config.yaml
crop_scale_min: 0.7
rotation_deg: 10
embedding_dim: 128
isotropic: true
patch_size: [8, 8]
kernel_size: 3
am_softmax_margin: 0.3
init: "trunc_normal_002"
orthogonalizer: "newton_schulz_5"
adaptive_grad_clip: 0.02
batch_size: 256
decay_fraction: 0.2
warmup_steps: 1390
Rows from block 7 of a small image embedding model, named by matrix and row number. Rows with one number belong to one neuron. Each number is 500 + 50 x the weight over its row's rms, rounded and kept within 0 to 999. All counts start at 0. Numbers have three digits each.
Before each neuron's rows are labels from the 100 images, of 14848, where the neuron reaches its largest size: "peak at" is the part of the image that holds the peak. Only what is clearly more common there than usual is listed. The data: telescope images of galaxies (Galaxy Zoo DECaLS). In brackets: how many of the 100.
# gate: MLP gate (model.blocks.7.mlp.gate.weight, 512x192), inputs 0-191
# fc1: MLP up (model.blocks.7.mlp.fc1.weight, 512x192), inputs 0-191
# fc2: MLP down (model.blocks.7.mlp.fc2.weight, 192x512, transposed), outputs 0-191

peak at: middle right (62); top centre (36)
gate.189:488481409487476526461408497527508481419482483498525556581522585428440466469520555511546559598427508501503538600515356529544570468525479538469586503472536523594494488618476423486538527452506525537560455475458499527455498440558463590454508600536446489558445518521507471479542411489565475501539580486401538498700561560525542511475508512433460406429486464440528502550482503503486554536510535461407533613460453509431423529440472560493482546529479509460499518563524404502385575488475516428427534460526512527444523486522594512464555506483500477514484458505486534500443496456456546444
fc1.189:526491450628482513341478527508485484455491589545412498572517544487456585511422513563531522480499512439548497448471515422568482503455383457524518427449536484534527482405495482458444508489459527523492488591523475500534457485459539591556488449491530498547481472527540563580503504484516472556421458509452633475479555453485538497413545573414484466463474553535529554452401504485541526510556533586471511512508511507413585451482445473461478582495493522470521559500646492446530499458417535457503436521357626445446537540550497526583620531522495465430515545547523547469497508523453519471
fc2.189:473457634523595518490517611485501557556336521530496421484499502517438525451430567506543406511544487513482586500487508532544650559565532515581503521561460503618524505545519431515494545474449556556438476505474489490566516480557572632507555468531528571467429520502441478562538565488502535580431529564566489473546524578477456476550497538487488532424564508536508524470535498497479547549490420583462497539550490492511557540561544598574551533513590449502476513510475622501500525459502501512432492528478507516472467510484528507516465533505378516481512485461520557448544513491483313508

peak at: middle left (38)
gate.475:466475470502457513535505453408521445507546547507456485519507615444612446588454484519446466505541485465535526409416506469478545408461589528503483555522474528409520448506447482488602500513516450494502466512573460542535481558452483541559408507516566500508500490503495411472531529461477462484510519522473396500545581546537438516568485502497569637557471400601469494554511458552499616489512473463502520554412476483528472559558429529449500443493506396475360540591436536535458408538492488541431548585619460499484515520542540556510543550483491526411459544489525562477481432402539496424
fc1.475:511498513526478517529531525506472593527401486547470477501492375449606549550595513557496492611473495554566421542481532500601514533573541587428443521493469434554431446392460496461508472437550547480473533549486508548518509471448509536456440464482492608434460468480487488464500455492407577512491463452527545503416498491441526462559521466494494470620575442489520545450522521531463474486593533431578461490392491428508535514523523477403443494495504457488508528495484432515394534438522349560484474485434541563587470528507474433443552595524482563463478514539510540624534592472492538471
fc2.475:460463476483626468457513542518497393516385506477527559495572495448443472510523455517475356471410513476580436503501474532485460493549509472473469520532418540469493524414389457455560489474443535537472409561495486519482570470454523506576512499442389628483477535446483421475403509535505518554526449499627503523400511541525487531445599421534469517349549462507486414470567508484469491588465495428512537518480532518475502463458566484533544486486658539453518532507485499427522490468557506510445450484459451487551506514478420536396566512556527502528482472554528591531552507542501532550

peak at: bottom left (32); bottom centre (31)
gate.355:487439492450574518544509539476491509527515512436541439513564511571567485508573527485505532457533536533488399476527516595393525475431456540520502347480525473435583479535537484579404430501430537467464475495551539496397424503538593586543508434456496501529457502567482421525379566490491505575553484470487600501507534602421459527484454521450473513485495475463501500539488434440505466512452503549495629495608492557553455485670586371590459475519439503563456492441553555490508554507420564502502437531525471511496471498540457503431547501485448520505488502547491573485476440520485537452
fc1.355:519487471539423446463483494548544520530500511515487526527523524496499454458492508508413552505480425474538514433467499432483513510482391478364433625581463528433477533404422494550502498577506468460489615430612450440586590487483534450474459537508517458492413491458609559502574486571490454494508519434476457486501629531496484625517489495511541533500460515493536513465490456498560535543418568472560415465547535564445430456453504482466562591493484527585558475570487562469510459491512521395388549421512453473484572419472459471519464538486505549400494558412550557421526476506523482532
fc2.355:517497523531536491443423607510520504597496476448588507456487538516486480459561491491447560485578467421484585484484485451493448459526544556469495444519499539533471496370638592520549548507529475427578463427410444492532551488512554417598592471517436521458475575561476409429501425473486516562486590426540515457485538560549424506463470471524459422490520525494459592582433480479620555481549490472535429578505456481402465556464476545455425501506450522484555527527472453444462505496439440448556444462425525516524476463451509505450505576471436539446551539478495528613547516549485598516

peak at: bottom centre (33)
gate.173:474442502481444479560448419437499503545571554562536522526408554444485519511477543507470489543500484457488469537512464411431489399469512509555491568434610510554510523474589500560562513501416518418546475418447602432495578493541513616482411462518603505476584452476474516453556461505456436462514534542584469594515503519569535477498557556458570545517460517588505513491513364563492494440516505501494484553422471498510548521448548528588464475514535529558530519488457486492459567331436479452506564421491453510451429431534501380534557481569552524511458449441477499524532451477432516422
fc1.173:515603517452489405489449623511528517549472518458581490482437437559523465462563366469478587562488454555535576483478469502538525513477417468529507461523408505548537478576445486481574574542485441575497504602559466456487503532465495463478549607504469440639472515611559454515499542566556554520508444603505462471437588561585469493537435496558478469456458537510505512522449566533554455618499497501520377482506501453515471510523471440428550485501413466538563454478544476495475416424546472448408496482484514486476449474542503487519406494504415471515478452470575477453417522461513513420
fc2.173:513440509530464484409488571516463446366483536546514549558457408518481439458526578609541462452491534458505488522427509503536502445540502499460524518442389538422537432483494434516455470523481439550590467457524650464475516524526513501567504391511446486481450544516563503597458525561496425512557451429491403547460428461471538481478486594468542446529453486560559437510519518431513537481494542558510479507524634522507511460425422551456378473516518543534518528461480392524444476557478395507582535471527435457531553509483443498466455492528554553517373509622512561524540471499509499469

peak at: bottom right (48)
gate.250:544488513515459630502477476476394506503514424620378526468428552447576564429509535534498499502516535504462461434519521573495465501535454495515493513465467538454479564507471474482548491453525527464481478546461508449532480438542567570622594520520471593545330511419474466581479632503458492584594554501478434439587507491476525463438555530506442549454464518536469464549522436472482481428425510450448582493541495450473552586585454551456489449533444431546553531579577550516496533467544508477505481466451387540488477552460509625427487522478474494548420509491464481538514483531510529531
fc1.250:452555502465472440384468541480582508402465465423579457507541387458497513488554511461569498464521481524532491544515485510541405540564540550497484483484461452565504472520452595460523558512463439515587568509575480486457468437421488535477469494451482426536561524485508462525536434529426445383503464519405469552590541531528528479533486602532507533467459473464511574495495482490538523588445527590396560472476600431495484470514552425499571504486560515468498583489510485480470516569481403487495516370468605584574495515465543395494520508513545526543606513480528529446411564470586523403
fc2.250:472457519568477461538439554533543540512584460582520479445518560542580442446530504472519531487488504509544532540481515531540495467625474647523466534494559532630501417563473440522459588487531528484442580477469468648453550500412469528457522500505446491484547454458569470500496535495523464557452509538405474463493525551504465479386539570519502535446575509516582499456491491504505450502493502521562456374490555477517495489511362503507476589505624583430508507435531350523446550507510507530376561551448563504565492533510440550539559544538518516503511472486588482464508460546517556546

peak at: centre (42)
gate.351:526538406562474493524545470535467468457501486488548512572519537537506553560530577530429500508542465503454487514533505451618480415442423477475481481518522444605604490523446486428426532449576477486474555408448499485544418530452453481507486524465554426438507510497494328518459540545517497619513609573473510513461576477579506562489452510464522528458406544634456495466497544507545478560583480386531481534530512465520526473473545541502494577510459509470528621475515503449520474377522478512534449517521384461465523524453494560529479550496427627486533474465544500469521495423526387533
fc1.351:495547570621524550431478557599460541595501406617526528554469512531533544501524565440507474459438506461437553600480416509572505544499459442534380430487544468579525505516423484482408520457539465491483498459611468517408480448494418482491492500490521441455511526511532440486517518501540478474565685436554469549453504528543537592439558554493434480531558605470554452525464463525405580474550498448549489549420528516511542477540492453513480480546488504520507454481479485478549530484554533523404539541499532451441530442462487411575386535516478501491502498496497445460530486449370493534
fc2.351:413464448523497533428457473546457528530479586491564497472458549437571536470457457503565374459544547574476564501542499506399538480518509480596470482501443485478476483535458512560549526512521568488577473577437471572542540492474470540454432435546429353579483487510497429614468513556503475424457435479574511520529574491445540453319471439517478446448459498536454397494523508494431613437597513534565524467498495519462585458505503510439447428520573498462476496552503450526495478546528452450461502520506485398483498457458532486548476605515473541575391502465522452501427538473485536456

peak at: centre (69)
gate.507:422636490492539434556589426499525500530498426492569497543413481470526584547453478559447541523556432520535495403519477546501483502540505461475577569514428510461590534453428503566429418490540384524477413439527463520485518532573529561484553493499540537595511485484448590518493546444473453423514474476505597541510596607450585542500548557546509488493569484526500539435462384497442561396471463616497534506524466473515502582513526525504532417503499382475473435528471502420426463501452511486608533549461504497523455551505559502540477432541512527570441530526482427447526427458503484498
fc1.507:555528494458571514529475536573545490459466484519465421484417559480598378521495613438527473452463579541503520562457570473568448463420447556530528514446567501444439593496546457463524547469543536455463490641557435473475536554450402497512519543521445514527480473548579472491563538494429515547460494567508381507518570456508537468504494472468472552507446451456472467569487597494479572410518527496466564497520517405419465479465498436557524454482539663515529377392477522467496527428532540500400489450513510511476543522536487431513473534420446563465578557498554553492526505519522440488
fc2.507:481551553503472469466389517545575489554552409504393537572542539514457517520549541511545534506501603534440559506434488492540603465586479565508429457513498459521506583515408548495447430559544467579474505496461576516357578463504460493585510510486507585454537422491454392480462498442539539509450464622461407453450419536573582494567605485480491462503510533501526481549439517528533428576515588496433560488512519473468493517446483459504511439474502440505478511415480511528516501473555452514460417575485542417565498524555521524521598541518586409520510505409528450481497458431519572487

peak at: bottom left (49); bottom centre (39)
gate.207:501400462481529532434503423499612526542531489466493515509496456487362475453537524486547537478502519465511555496421546606584628518525506521536482502509470484516621553430508469549522614522507445567435507508503502561478442599482482495496504448555432514467519489512489532529499465509415413454506403604427491613397459507451547434438486496582482486546523489494442522490502515496530549526527544475406455506451539505523497493481513458461535447491537554458454567585593491560524510459473398482544453557444415544509547456605513406446441586495530483426479404508547464435623475535483498503
fc1.207:472492478553515493550443587462563507454532540366505602536469448457563409476540576553454500444459493540551554516446500479534520473559503559478508527515516579507488504522417473488503533396534505494443664447539482474454510546526528502513503490468558462509443604498466561523587464471453495472497398429514426493441502445592512474477561499555439558535485495554377469443544523537461552458509468579431476552481564563459509389428544499521470548504542651447464443446486457510553449473493597465432462513521606589393466504530438472533495607458475474483508457524495466465441502493493494550
fc2.207:536548537614614448584452619499498610491461451559584536521487497469486529393536504471475565478465522497554505502505490532504574500495493517489470551538511509507533470475591425562432474507527567400502618457415504518548506477428421467545504601514376567506514465449454515443481496426484454479563447541476648485455569524562540356487391519539498397507511511482462556503431484499566487549492455506432511500537525472536526461502501549390510490495513562463505504374512562569555483418515476483499481450558493461505472455477600495457460508480421497493467489501498408561516465514497564472

peak at: centre (63)
gate.32:494489554518458588451538435556562431515479446446487528442420516475379541533538592486454425464477587476564461467438552489583415380486485504571450528525506494508471449436401477513529523507443505544513528508531446496473555498514448497443571515454446545497451584437587486435500527535495424522538473448592544544510546552520537531521548561447517493483500361376463473556482526534619466544449558504519576479461496419506521506523473484490467534486511541475539552609448445480519460554461470424556579420438456534458529470483474530561494478601528436430631531495581505551590474525503484522
fc1.32:547428446382492486531495542477564525525470507449608419421518471566484502522493449576515576438474502514521391469426508547531440498452498490480560509536559461521541493560542508492404478453515556507562471511498466480506532467503551440567500449461493458522426591452517570362441471551444520520533518399494471575483521441499396427508534611458469522561455478567590448552437472558465522567554478551476504422541446482471496469539516562556490486500479476468570494491542437450468507545524487481490535416543552501540547483512410497519372453472583505631537489607444521440463521575541595421
fc2.32:518516472443459488448401624492529423500536515518389529529466516526421583491475475459444591477531446553430485516555483457504440467586483540456495472514419541537507383397482478433512484482477486351583558391468475567418574538521533575497596436457474382503501435547516542556515559543506481552538515524545583495504410520594461485489502509488510502509542534432453538601562500494460407467497449552467602441577450459497518509569491527460466526473525500552466544496501462436415472450488488394473542534496544566530509498589541468538415441492452490550494493559499468436551452516540485521

peak at: middle left (49); bottom centre (28)
gate.302:546446492440540514492428570531499521431448597535515508590500584407587602371495586397469546560465439476520534522553460501450498529415482429445509530501479545514446501401453547493346457355562586469537451488505538478555546407478509463462505531471506530548501512495536477509506521547527404535396514514505531487413489521498514495611494517552542536516500478510386433473528522484547431478512574486549530530430488527518391539569524479457488487513497533487433511505547443539462502531400503433463479505528514504468436550411562482477595550499533471514529502563579577568497431458489483458
fc1.302:521532473588536477519403538397487452550459479494551459505529520465551511482458530475429532429475497490482496526444610459519451523582529452524501490505517497534618537621465456458550462540519415486517614406517485482529621518541498473465475500485493516474492578499530592493529537471464451519544480484540487556521613526519485456540447463374574480459401611465476510589463457471504454470460492437454512558426492511410556530412515472514455532510483482498463447530494447450526524515563560552561521519591593575480577569474471422480548416418475568505469436480380549442445585503521488426
fc2.302:504436531436516508456572490505506473428424561501510430466729501502437570515472518510509527470544517609521479519543495617523512495484518533550451515517509503485509466402477484533544468455572557572505444474488513516502507526483497586541475553479545493552472476535546491624554517583501542467443441465649515430594536466479504442570471492429490526556532528504578517511522498560528530451545435474419494541446425506569342460512469375435502482490487499541545470460492551501472504486483572532469634528585544468516466477530553461496480500459448468507494551515486536554444512367504564506

peak at: centre (80)
gate.135:549423541502474493547423483538540436441531468541512569494500446573535388496505536558478498500514572564510572592517454511508466445471467480533493488533471478489477561446517475513534535570477519423591467509483477466465568531479596502473439446456461527537516440523572410485555418479508500500449522531456481519508560472598461504579457471440502419450477487457496514537434437462450463436603526585587441441547596421535452461435515597519590442545462468534500590476553319485484554551510549535493484511510503555463476461551423445446532498597628544462481466575492503457499463491558387459
fc1.135:459510585463508552539457569505448488484432495537443454507381517463519487417471486456484461507570479388525543499537501527624598481511475475484374520521487511447558584496509461499473474538479571499401422500541491453486619498404500421514435555548474481463503424522501491566470469489464539486493527489418435484566474463559530427449451627491542441439517527422566486473492497466527422426448545534526457430515459462412536490536500527537502482546596556625522495546453462552534599567466625461565523466438520552491495528448519446476488602527516509555550506484495593447562477468493585517
fc2.135:432525526423567509509486461501479512579490475516487525441529465588511499542549460418516510609602440497520496490504514519438594562481505569522539441517495443520518611543501482615506526560421456568550527494505511495576385419546508477543490439522535540526510551522541397443522457431526466510510517406506394432523418504603581508565596535508485506417491492420500506460435490548522602477578443574496503456411469513491502437425568488587535467489545520441411480504524584493497495451489449467553473552595444590509533497527491505496428539511521598550566430440484519575447538529430477479

peak at: bottom centre (25)
gate.107:471547530497451478396436540484455493564576601507515526551592489539446478528558515469543490456464523567605435492546462483528481583499444527438538470447540360466477439550448407559411604552459524510503468460438441346540437501463457426532474433433483548595431512500535492510535462429632522460519518587585472511443505513478451525430564468516499598461508496413438488492572537532495528450512541496604506526499470492527522490522521464507517541471535480453480506589540552418510540412532538518464460554568516457538581509491477492471454453555575564457527508491508513480563575520501539390
fc1.107:504463475430542508582523570564578471468470483535483465462436490469461502535443624486475539533446461529470497494498539393548473504449505516482495514544515549537541472455440512427491412383487476488561538586586531517572475482462509585537520499539492474458436466481466610555500512701502533447495443547421519489466529517489488516583486563472444492547542501580482516555407513409484436579488488527412479417462550509470518530435489468491440522467548503486485543496444478621507501529521582513529410462474505591490395469497520438488484578510498507493459492421494644475395552460423422529
fc2.107:466475521452533514472425440503567502516528534542523524460550525535514403379486490481469583545557552508438516458543531495540497497548526562538449428454481366534578465466469426547477544576436507561429566423420484457548629501476517467517549468471542469570413554479484362498534472569513462503511570374401483595493480454615525569480442462486469524477551501561491469473487524523388498565467520419390505475561574514463579473470446392515490506484487489476571540514519569517485441471438461569515550525480524410556522522495525485492499501429508513512543594556410473558470534496457507459

peak at: bottom right (33); bottom centre (28)
gate.71:408547418536451476410468447492427551425474465436502525547567563480484517489458480528526543465446569449477560469490547521417572574565506508436507506472496431508544471428523409539503491511486443476509430521438518509481532538536491439585481513458522455616513553498479561525483488424426474412521454503503569461533478586570488501462525578485590449509499462517495440543536506497509574381494440498417453610461574490464432491513503440530512491527568426521456463460473510538528494462524476513414560547504563485483461365565520498538536394657550524521487506562497480547529539629504622431
fc1.71:423415531514593471547406506531433467543513489455523503467561631542486450453492521453486411591485497536485531535499509480553448470490501486505357490548546385550488515505467465520517493417472452538438456425510529490476502605473466424506562508540460494560462498481475505437459495391537542551586610585515416527454581586448537518466582569535465496386458590471459514532424522576477522481554472435468467588589440498456610491561467547462471503503525487460529387446481498572488492479543504503427514481500567586439596478501481475505497496518503576417578521537522537484479465541526543485
fc2.71:496534520500452533619426476526523513517601507448631501472512490453446591520518473526522426530554615571422555498469495444469544466565519525520430473500481499558492526555485492546509479500587495480474448393424531505474585507426456425500487385497488463416514489620511556502494514460480563481447471527519599418509477507501550452474474458579523506552519495524490434494492483443432466494399505422525536550586467484465443631554449535460486414510518599521491466556503460546597519612548433500441546474469449450515529516550460459531550418437446476610518613467497447486519466495491429487

peak at: top centre (46)
gate.85:407573498456462482441526466574454489454439463474477516477505556516488544511510509495514487474490556411354495555518425432578421443532487515455439485471495579553468548556562560493540591579518466614532446546510452440544581502511491512453520433510608465454369553472481491545408565444494462544484481577503545494523510568467535480500525499522475445527485555406497508464566366402508430459548506491495386531480419538484511465527548531517508560436477515442514530572529531515540492507519421454468510519556469530466558454443433463576512537447600547521540488479554434564559490587530625542
fc1.85:525462520470504483471517464421626517567511436429520535465507554508514515475515460493528427415538531461467420506507542457426494444525490469567505516496615614540556446480427500454564553457539492320630568523496580537524436510506425603510410516430615506498544472483524493567514445531486467543561499541523524446547505363520506494537460519565476517447457513482508565532421513495420523451449490465552400495500537519508568494432480496451468533497479495573513506499464474556470518483510408500487507438473533568470514573592411487563490489613495444601529490479418428474493492459566494563
fc2.85:486527425507397493528550596505523444458460499513457437548558482554411607533588498460512512605487540476491505487500524514611455447482413500507530554539561478472483603514448524383461556409515555572459559638537574451512480516508547522495519496497448465465523561466432488435489543526490518590537564438542412529462499505457472512475538562477551495462437484472499541516458474556528492510444543460465587539519508515538550533549505481469539530472529384424433536510481441454550533512466564510570513548593519501499504451514511507610363544566503602533571559628513596524448518427524519492

peak at: top centre (43)
gate.256:508401489548442439483586530421507510414517443499580565490515571485415500566603451523509516533467433565567449478548545534438529560589488476432486429490536566509620484573559484511583464561467542446525554506522545401603440524513528452495488472463480488453518520455482458466522496493443543439462456508587519498446521465497488573481606467539455527477494553514419593508567396485523502494459544508527469495450480491622397558553544556546482437487460457459562512436572516526619440510481478454396499470460463459464500474460493607460492525476599590554412543484507497525458505430464509459
fc1.256:569498581479502472511514509345474480429587528469486480504525599449624455418521500422455476527439509462555424489506551570452400521563479458561501522561520553614447524523510534541584483472453557530555499427510487493588499435550424455426463518519469566596523518442535483499497503491467454386547466495511434554473475439465518513451459456471456520499421473485565585471553476492512499582542499522565474503556558544466470516492475389432482512514503443489531460450485463467588459464574525528438415460430479555617472510468454439487560514561468427566436485556562526504430423464519498611
fc2.256:429542473524453535524589483488492543533549404550492449418522526397491469503573526449549523532542441557534592480458494514553436549521524476515500475511557520433608609529503437537446479501510604541378530451394535571535470545439481439526512405520505483541509475557527528592495565500504525491385569553457546445525566428487506513430469568451481407420506455579577480476483476420510541421438482486509486453623519489467468561548591536521519539504541381426522513486477565556531530458437527476420542429466555448527484498500511435560549477519575436526440538518515548540499518408492556507

peak at: middle left (53)
gate.362:576516572593464529467498563482527557500383464449520535434447465583617577519450513484524622555475487485524538423471533486491567501449519475454538463466645495524469514552462510510352468580498494500445530597511478560522433499447477457453511440502521540458507578488441396503481529523456492569413468485472514494487402471526486506567509458602508483601556529497579465465516524456451504449590433491565467471512396454587471521519493493453554382496480489512445444514538534528463506535444646497459422546523550549513439494495547519510531437578505544521462533546558510513527459497404525461
fc1.362:435528541516428494491562504539478501487591540470550498416468525485525512579557508430572512485418527533427412536545465548477501509448544469469427437481608594561570470591518538481585487482575440555505506386482482451546498563568542603510449474546459547541519478501456500482464539459517592579507422452485517464525458469437579444491507563504493416576535477581624627454506504521469447489520412515499593442474483499561443528489485487453497469475444447528445462572458476525487546563463521502444506479436558540428528479466596475443570449460554526537515459501384433504456455395521576470
fc2.362:452467558478464496499458521503501518503496536601492554508516552524506486449533554484535371491402408495509479512472512518618562540461576537506569478555567526467540590491445532420529597494390530475494516435408489463499514514377503485487468456528510377502441530447485532591573464416503527530585424432553512559600472423539458380466412498573515544458452447452477482499500487484615526528525534530590479443528533506430471446348497462499520411519522432614463488501502523497494511522548550455477571564523509474492532469567503490491528480504448560526553525429451525533576464534488438529

peak at: centre (63)
gate.10:541459444414478461498496456456428469569543442528473543538508476522442502455524587588451538555501492450546532520545446416484476576511476501511502451481541597501659476548344436497504495446542631519529556587505531472519455496497545526431424532496498450481474579504438468492476337500419533532517418535578582530461476482486437480564496472468468433520553548504454570533485570465466497465466469500518476520512466546659440490520612455484456540508464480561499487516523451523537450530464464525493491494519451546538522527492466503537480421542400474555427493615440628547503536533502480524
fc1.10:520462567517468481563421579637497516546530592602540502449452367462520551418560424542559514438470407554441491588442576517583541443539464444492476513485545411426477459507495478561560517581560457487499432447475463523567463584441452494607423523453494552536525446556488498495484512497535560434564618504486510504487582535491450532441495539473513527497461549461458509455459499480521595548460525566480554453547526528484535458516473536468438480511395451494573539386479490508523442501481461510452421426454578541397491502500534479490520534542564478566500530543454482440490545540561399508
fc2.10:484540426556556481521549507502503499566603631530536509387422615509521565561521545491565522447519545527549565515420497487564474600524446562526505507543470537466439576506448531456535426459509480487599455505465570520406548526489561489458467544482509519523534525516438488515593548496494514535524419523454558565539448551549430538584528556513432479598495565458481494470513504567491522403484458635580462425520558502520538487494454461491506549490430440457582526490513586492524514518493442487483556504473396504523558437444608566563497368511450575490553484562513524481399531543480497495

peak at: middle left (57)
gate.209:542518518452406423371440515412474524516486533520478499503517435482552469516429581488558546565592431443520427591501452548577473588566480430483430537545468484561574546397479485525482390509526489483519399528537477513437572494466461521568478492499550460492428507619571543478422477459532492442566422537497476497438533464453508522428441543499428411570512534516472491504520472418474502553472506517512491410478524594449506524477499499495578457493544535531559482494537464481474444441430556557490549435514488510487502576460610483577564464527500649496415444574518533505441483502460596520
fc1.209:494503557530539504388536492517495492535538523443476623483581525439455492482469420597547453538510526475439540518462551572505437560562476575521517459419474508497495525452483466526482484510476426527488528475471360482510524446559573453531499484571481578483624425429531461502528431551509519474450549450521511509615508560425514474517570462476458532551418513428534537558494551496500482545390516595390460486517481546506472392584464414508487499504497550514482427529541438480504601446411568547540529496497361436487554480477506609508586489468547488506569405505554495418522559508505529521
fc2.209:394443516545443472443487517480493453550574539597520540458438509484510504427583424545445570504408525610562407535512503463483591491511501553388480559460501520537501439545547527409539522487466525482405492331584572571502490499545591587536520510488472451533509482494463530582509472510509481481559557472475452590497497571497553418508405521616537472493513438451444498502556515447476525484553432562478492475453517484569508488494474478457430566516535489586473479480508482503544488505547534522558481497434550576460543372556429416486445490461507569590618487516456529488521479546516561514

peak at: centre (50)
gate.286:534455519502587579558541572557518451405488435514610472469451461527412581590509529510515452546506490476540481501557450533562459553460654431530458523509531469531460537467545628499576513474421459480411602510486477500499423494550542534538556611532557509478540547495493575497519415496468500526479576464491512482484562528496523466441487534464432484523479672587425462596425432488509409516497479524480467563465450425535464491455500462468539457473408410507526521449520510482533464506514525500448483495531462527466457486507549498534531437384541484488478411537409478545454546523533387482
fc1.286:515566468450454516532466474442489509534640563561516597513452392497527503545466556545576525555504500444501564439535506498535475514422533596473433518503543608528435486503537532457448563550456492512554461587394495463517522418528579508494408436468456458483525401492481467508554454420572532462481446446501584467494566421514450548421478485569555547450439480561413501509444488516495423491434543524498510525554537425501506532497454690528422518497525499506522509420438531533448570451601536451539487505434501501463490495502487568470568522593501385492508552538496440471515445517428498496
fc2.286:491490520501488449587471576493490600487472486482584471548556498599546446499534525536503539490400572560459517496560478467544539491489467462529419489501487508470482584528517542472438557570607462476454512548428495437436512506557513506505423586501543568475478496450412461480472548554514400533447574527546540493486516471462516639438484414447495536525445507462629528535479501525562490512535572532506484491590516479467459410519375556558511556527460514539566572512489477476486554528522549444462400410469495505461501442487570554525459562504568532523618510499566384529445484335530491532

peak at: middle left (55)
gate.161:566575535567487475537583407439381586498503474572485465534558482651526551527388473365512510510524515528477503465569454514467477493454529429504419488532423548508536533509508528486450455541508547434486514442456534483489432493533491473456533524494535543490550484462584476429490498505599436434515494478483502531502513504490541520496470455530470425490549448524511600469458497511599453547489431522608425550487466524556407577482474429529477478501437569499530422607502502543540472465593533567498542477369456395546409555458510422488569523542501451445523442534434567450471568525541567511
fc1.161:462464386528515445505541432435446484511541507336573503525483529447526594549484459492430493560476533427449551545620450442519486534488508510464587441506497528485455470522449449495474456452504458495431558545580568498513576559482552428576533500506545508458612454472483539468409457472382532530495537507547595521540496467500488501529535451499453513459557545455523527485481416526476460488487421531527581570527481553614402465540503498538515562506553398483482411496406458475578521513514456439502490540461572495510576461549529574522424419516496579576498538545512602542426422522517537453
fc2.161:471534541509554513534479539507559466504321548547453486431518556492597541469527490522511440509486511408488473498490522485541551461522471493497531507586499483518507444520476521473469516456513594467500550512461508512484651468511543456515554525471605516519472550476443601499528463552487512425524485489535484385470455436459566380525423571430468445472570579481605436548458518507540460514569429500461535445469483503430558459479466611468526503501552437430507580524525497532497505592475416483432576516608591495524504454529382459518546579479582462580435522463509508501445497508493368476

peak at: middle right (54)
gate.428:533546397470570540466528483481514432478480502581568536492425511491429496459372520533505397526517473495475597502437509404514517526583526526515487495475571432431479491598533496512444466529574506491589474531477512482408586456572528534496546476565456534474461472499438459564559572467469537548589428469516524509473461500428460498527520489539522481529374516491545516427395452551544448520467531515469448402552483516510471517483516567517474563486386576423561473585480568458478620509505501545556537457566475502467594449417469517525488448527479548378510460509490497452627547580438549485
fc1.428:503499404488510430551496457515557553433510481422563538484553593465481441479499506490548489511452471502555464463485507531507511471482486474423527522587414485579554473519533510444541358467497470506452415542624492514399462568523582508495568479547554594416471536469521457540453494442570533387540549461407461460433425379500418491543541581498462581498554514529521475579485578493529487448621498505564461529559533445526470444448490492408576552528499486451510533577630488522492410514519452528545468472466504529436594455455406510417543490531482532477548507511505459543519505547518465550
fc2.428:500417473502453543475525674514459502471383435511513547569485506515480416527481467524462515438563471480483538542502483539515496470493595513526496507466499507543494454496539501606498500565529459495499556404501455457509576526488603547486439546547530419466505483557504521514453489494526364536580518656514542572520416547465542475547446476504548429536502558424520451519545490499522490425535517415425536652508506517493520467659497501560566411501466547465532513504497551422487461531542557508473562523488527598538519473493551544575481606507522464539502374569476520494560450474497554534

peak at: centre (54)
gate.477:411392553536489521449578497506424366574568411505447524455464511512495517527526607497544559507507596511445366491482567497464535605457486515492556471502550488477493524495566441449527536485453438538555520592560560447564554553542449476521424557545523482443422532444473543489532615426529442544418436464472520545462473504549507536493538475456487464530506553457493483540505483452537524465564525471467669501559420479547463530499447492377536522477567572511501467510528554427528435507411420532467509488488487503509461471527516375596519417497494494489557494478574469584452508502484509532
fc1.477:470432479531506450517520490512490586490449460618568509602466538446500532505537494419572511440502473514568512532453516429478485495456446490441561466514549546437513536553541539422430565537474494470393436450513548480512503351540472464437449617487574516533548433524619487586490477492532548482485374443564484497484557490477461437505467466519461523502523533530567476542438565470551478538564462486508535494549521414465499542484499469635505446556481442474488549496383566429527441483460544461416541559499491432621521493654556517438475441551422585494509463495467495489472534492497462499
fc2.477:476472386448565452489404440501507512561519497497523457513420405567576479451479465499485562493501513505445421471517496542443524545434465540403489398597433510426528478486441519468527542410493501372545563527546476466482438527580499544477535507475529517517579448505470436527422505503503529455460459487564488549490543524398532534456506534564489443346471480479513492478503486582553437459519470448531555523437407515447518477557431449405502476522509512551383485487503449578552516555486540489497491585390468519499588435536506554397469532456508482422432522565536422582554578466502432469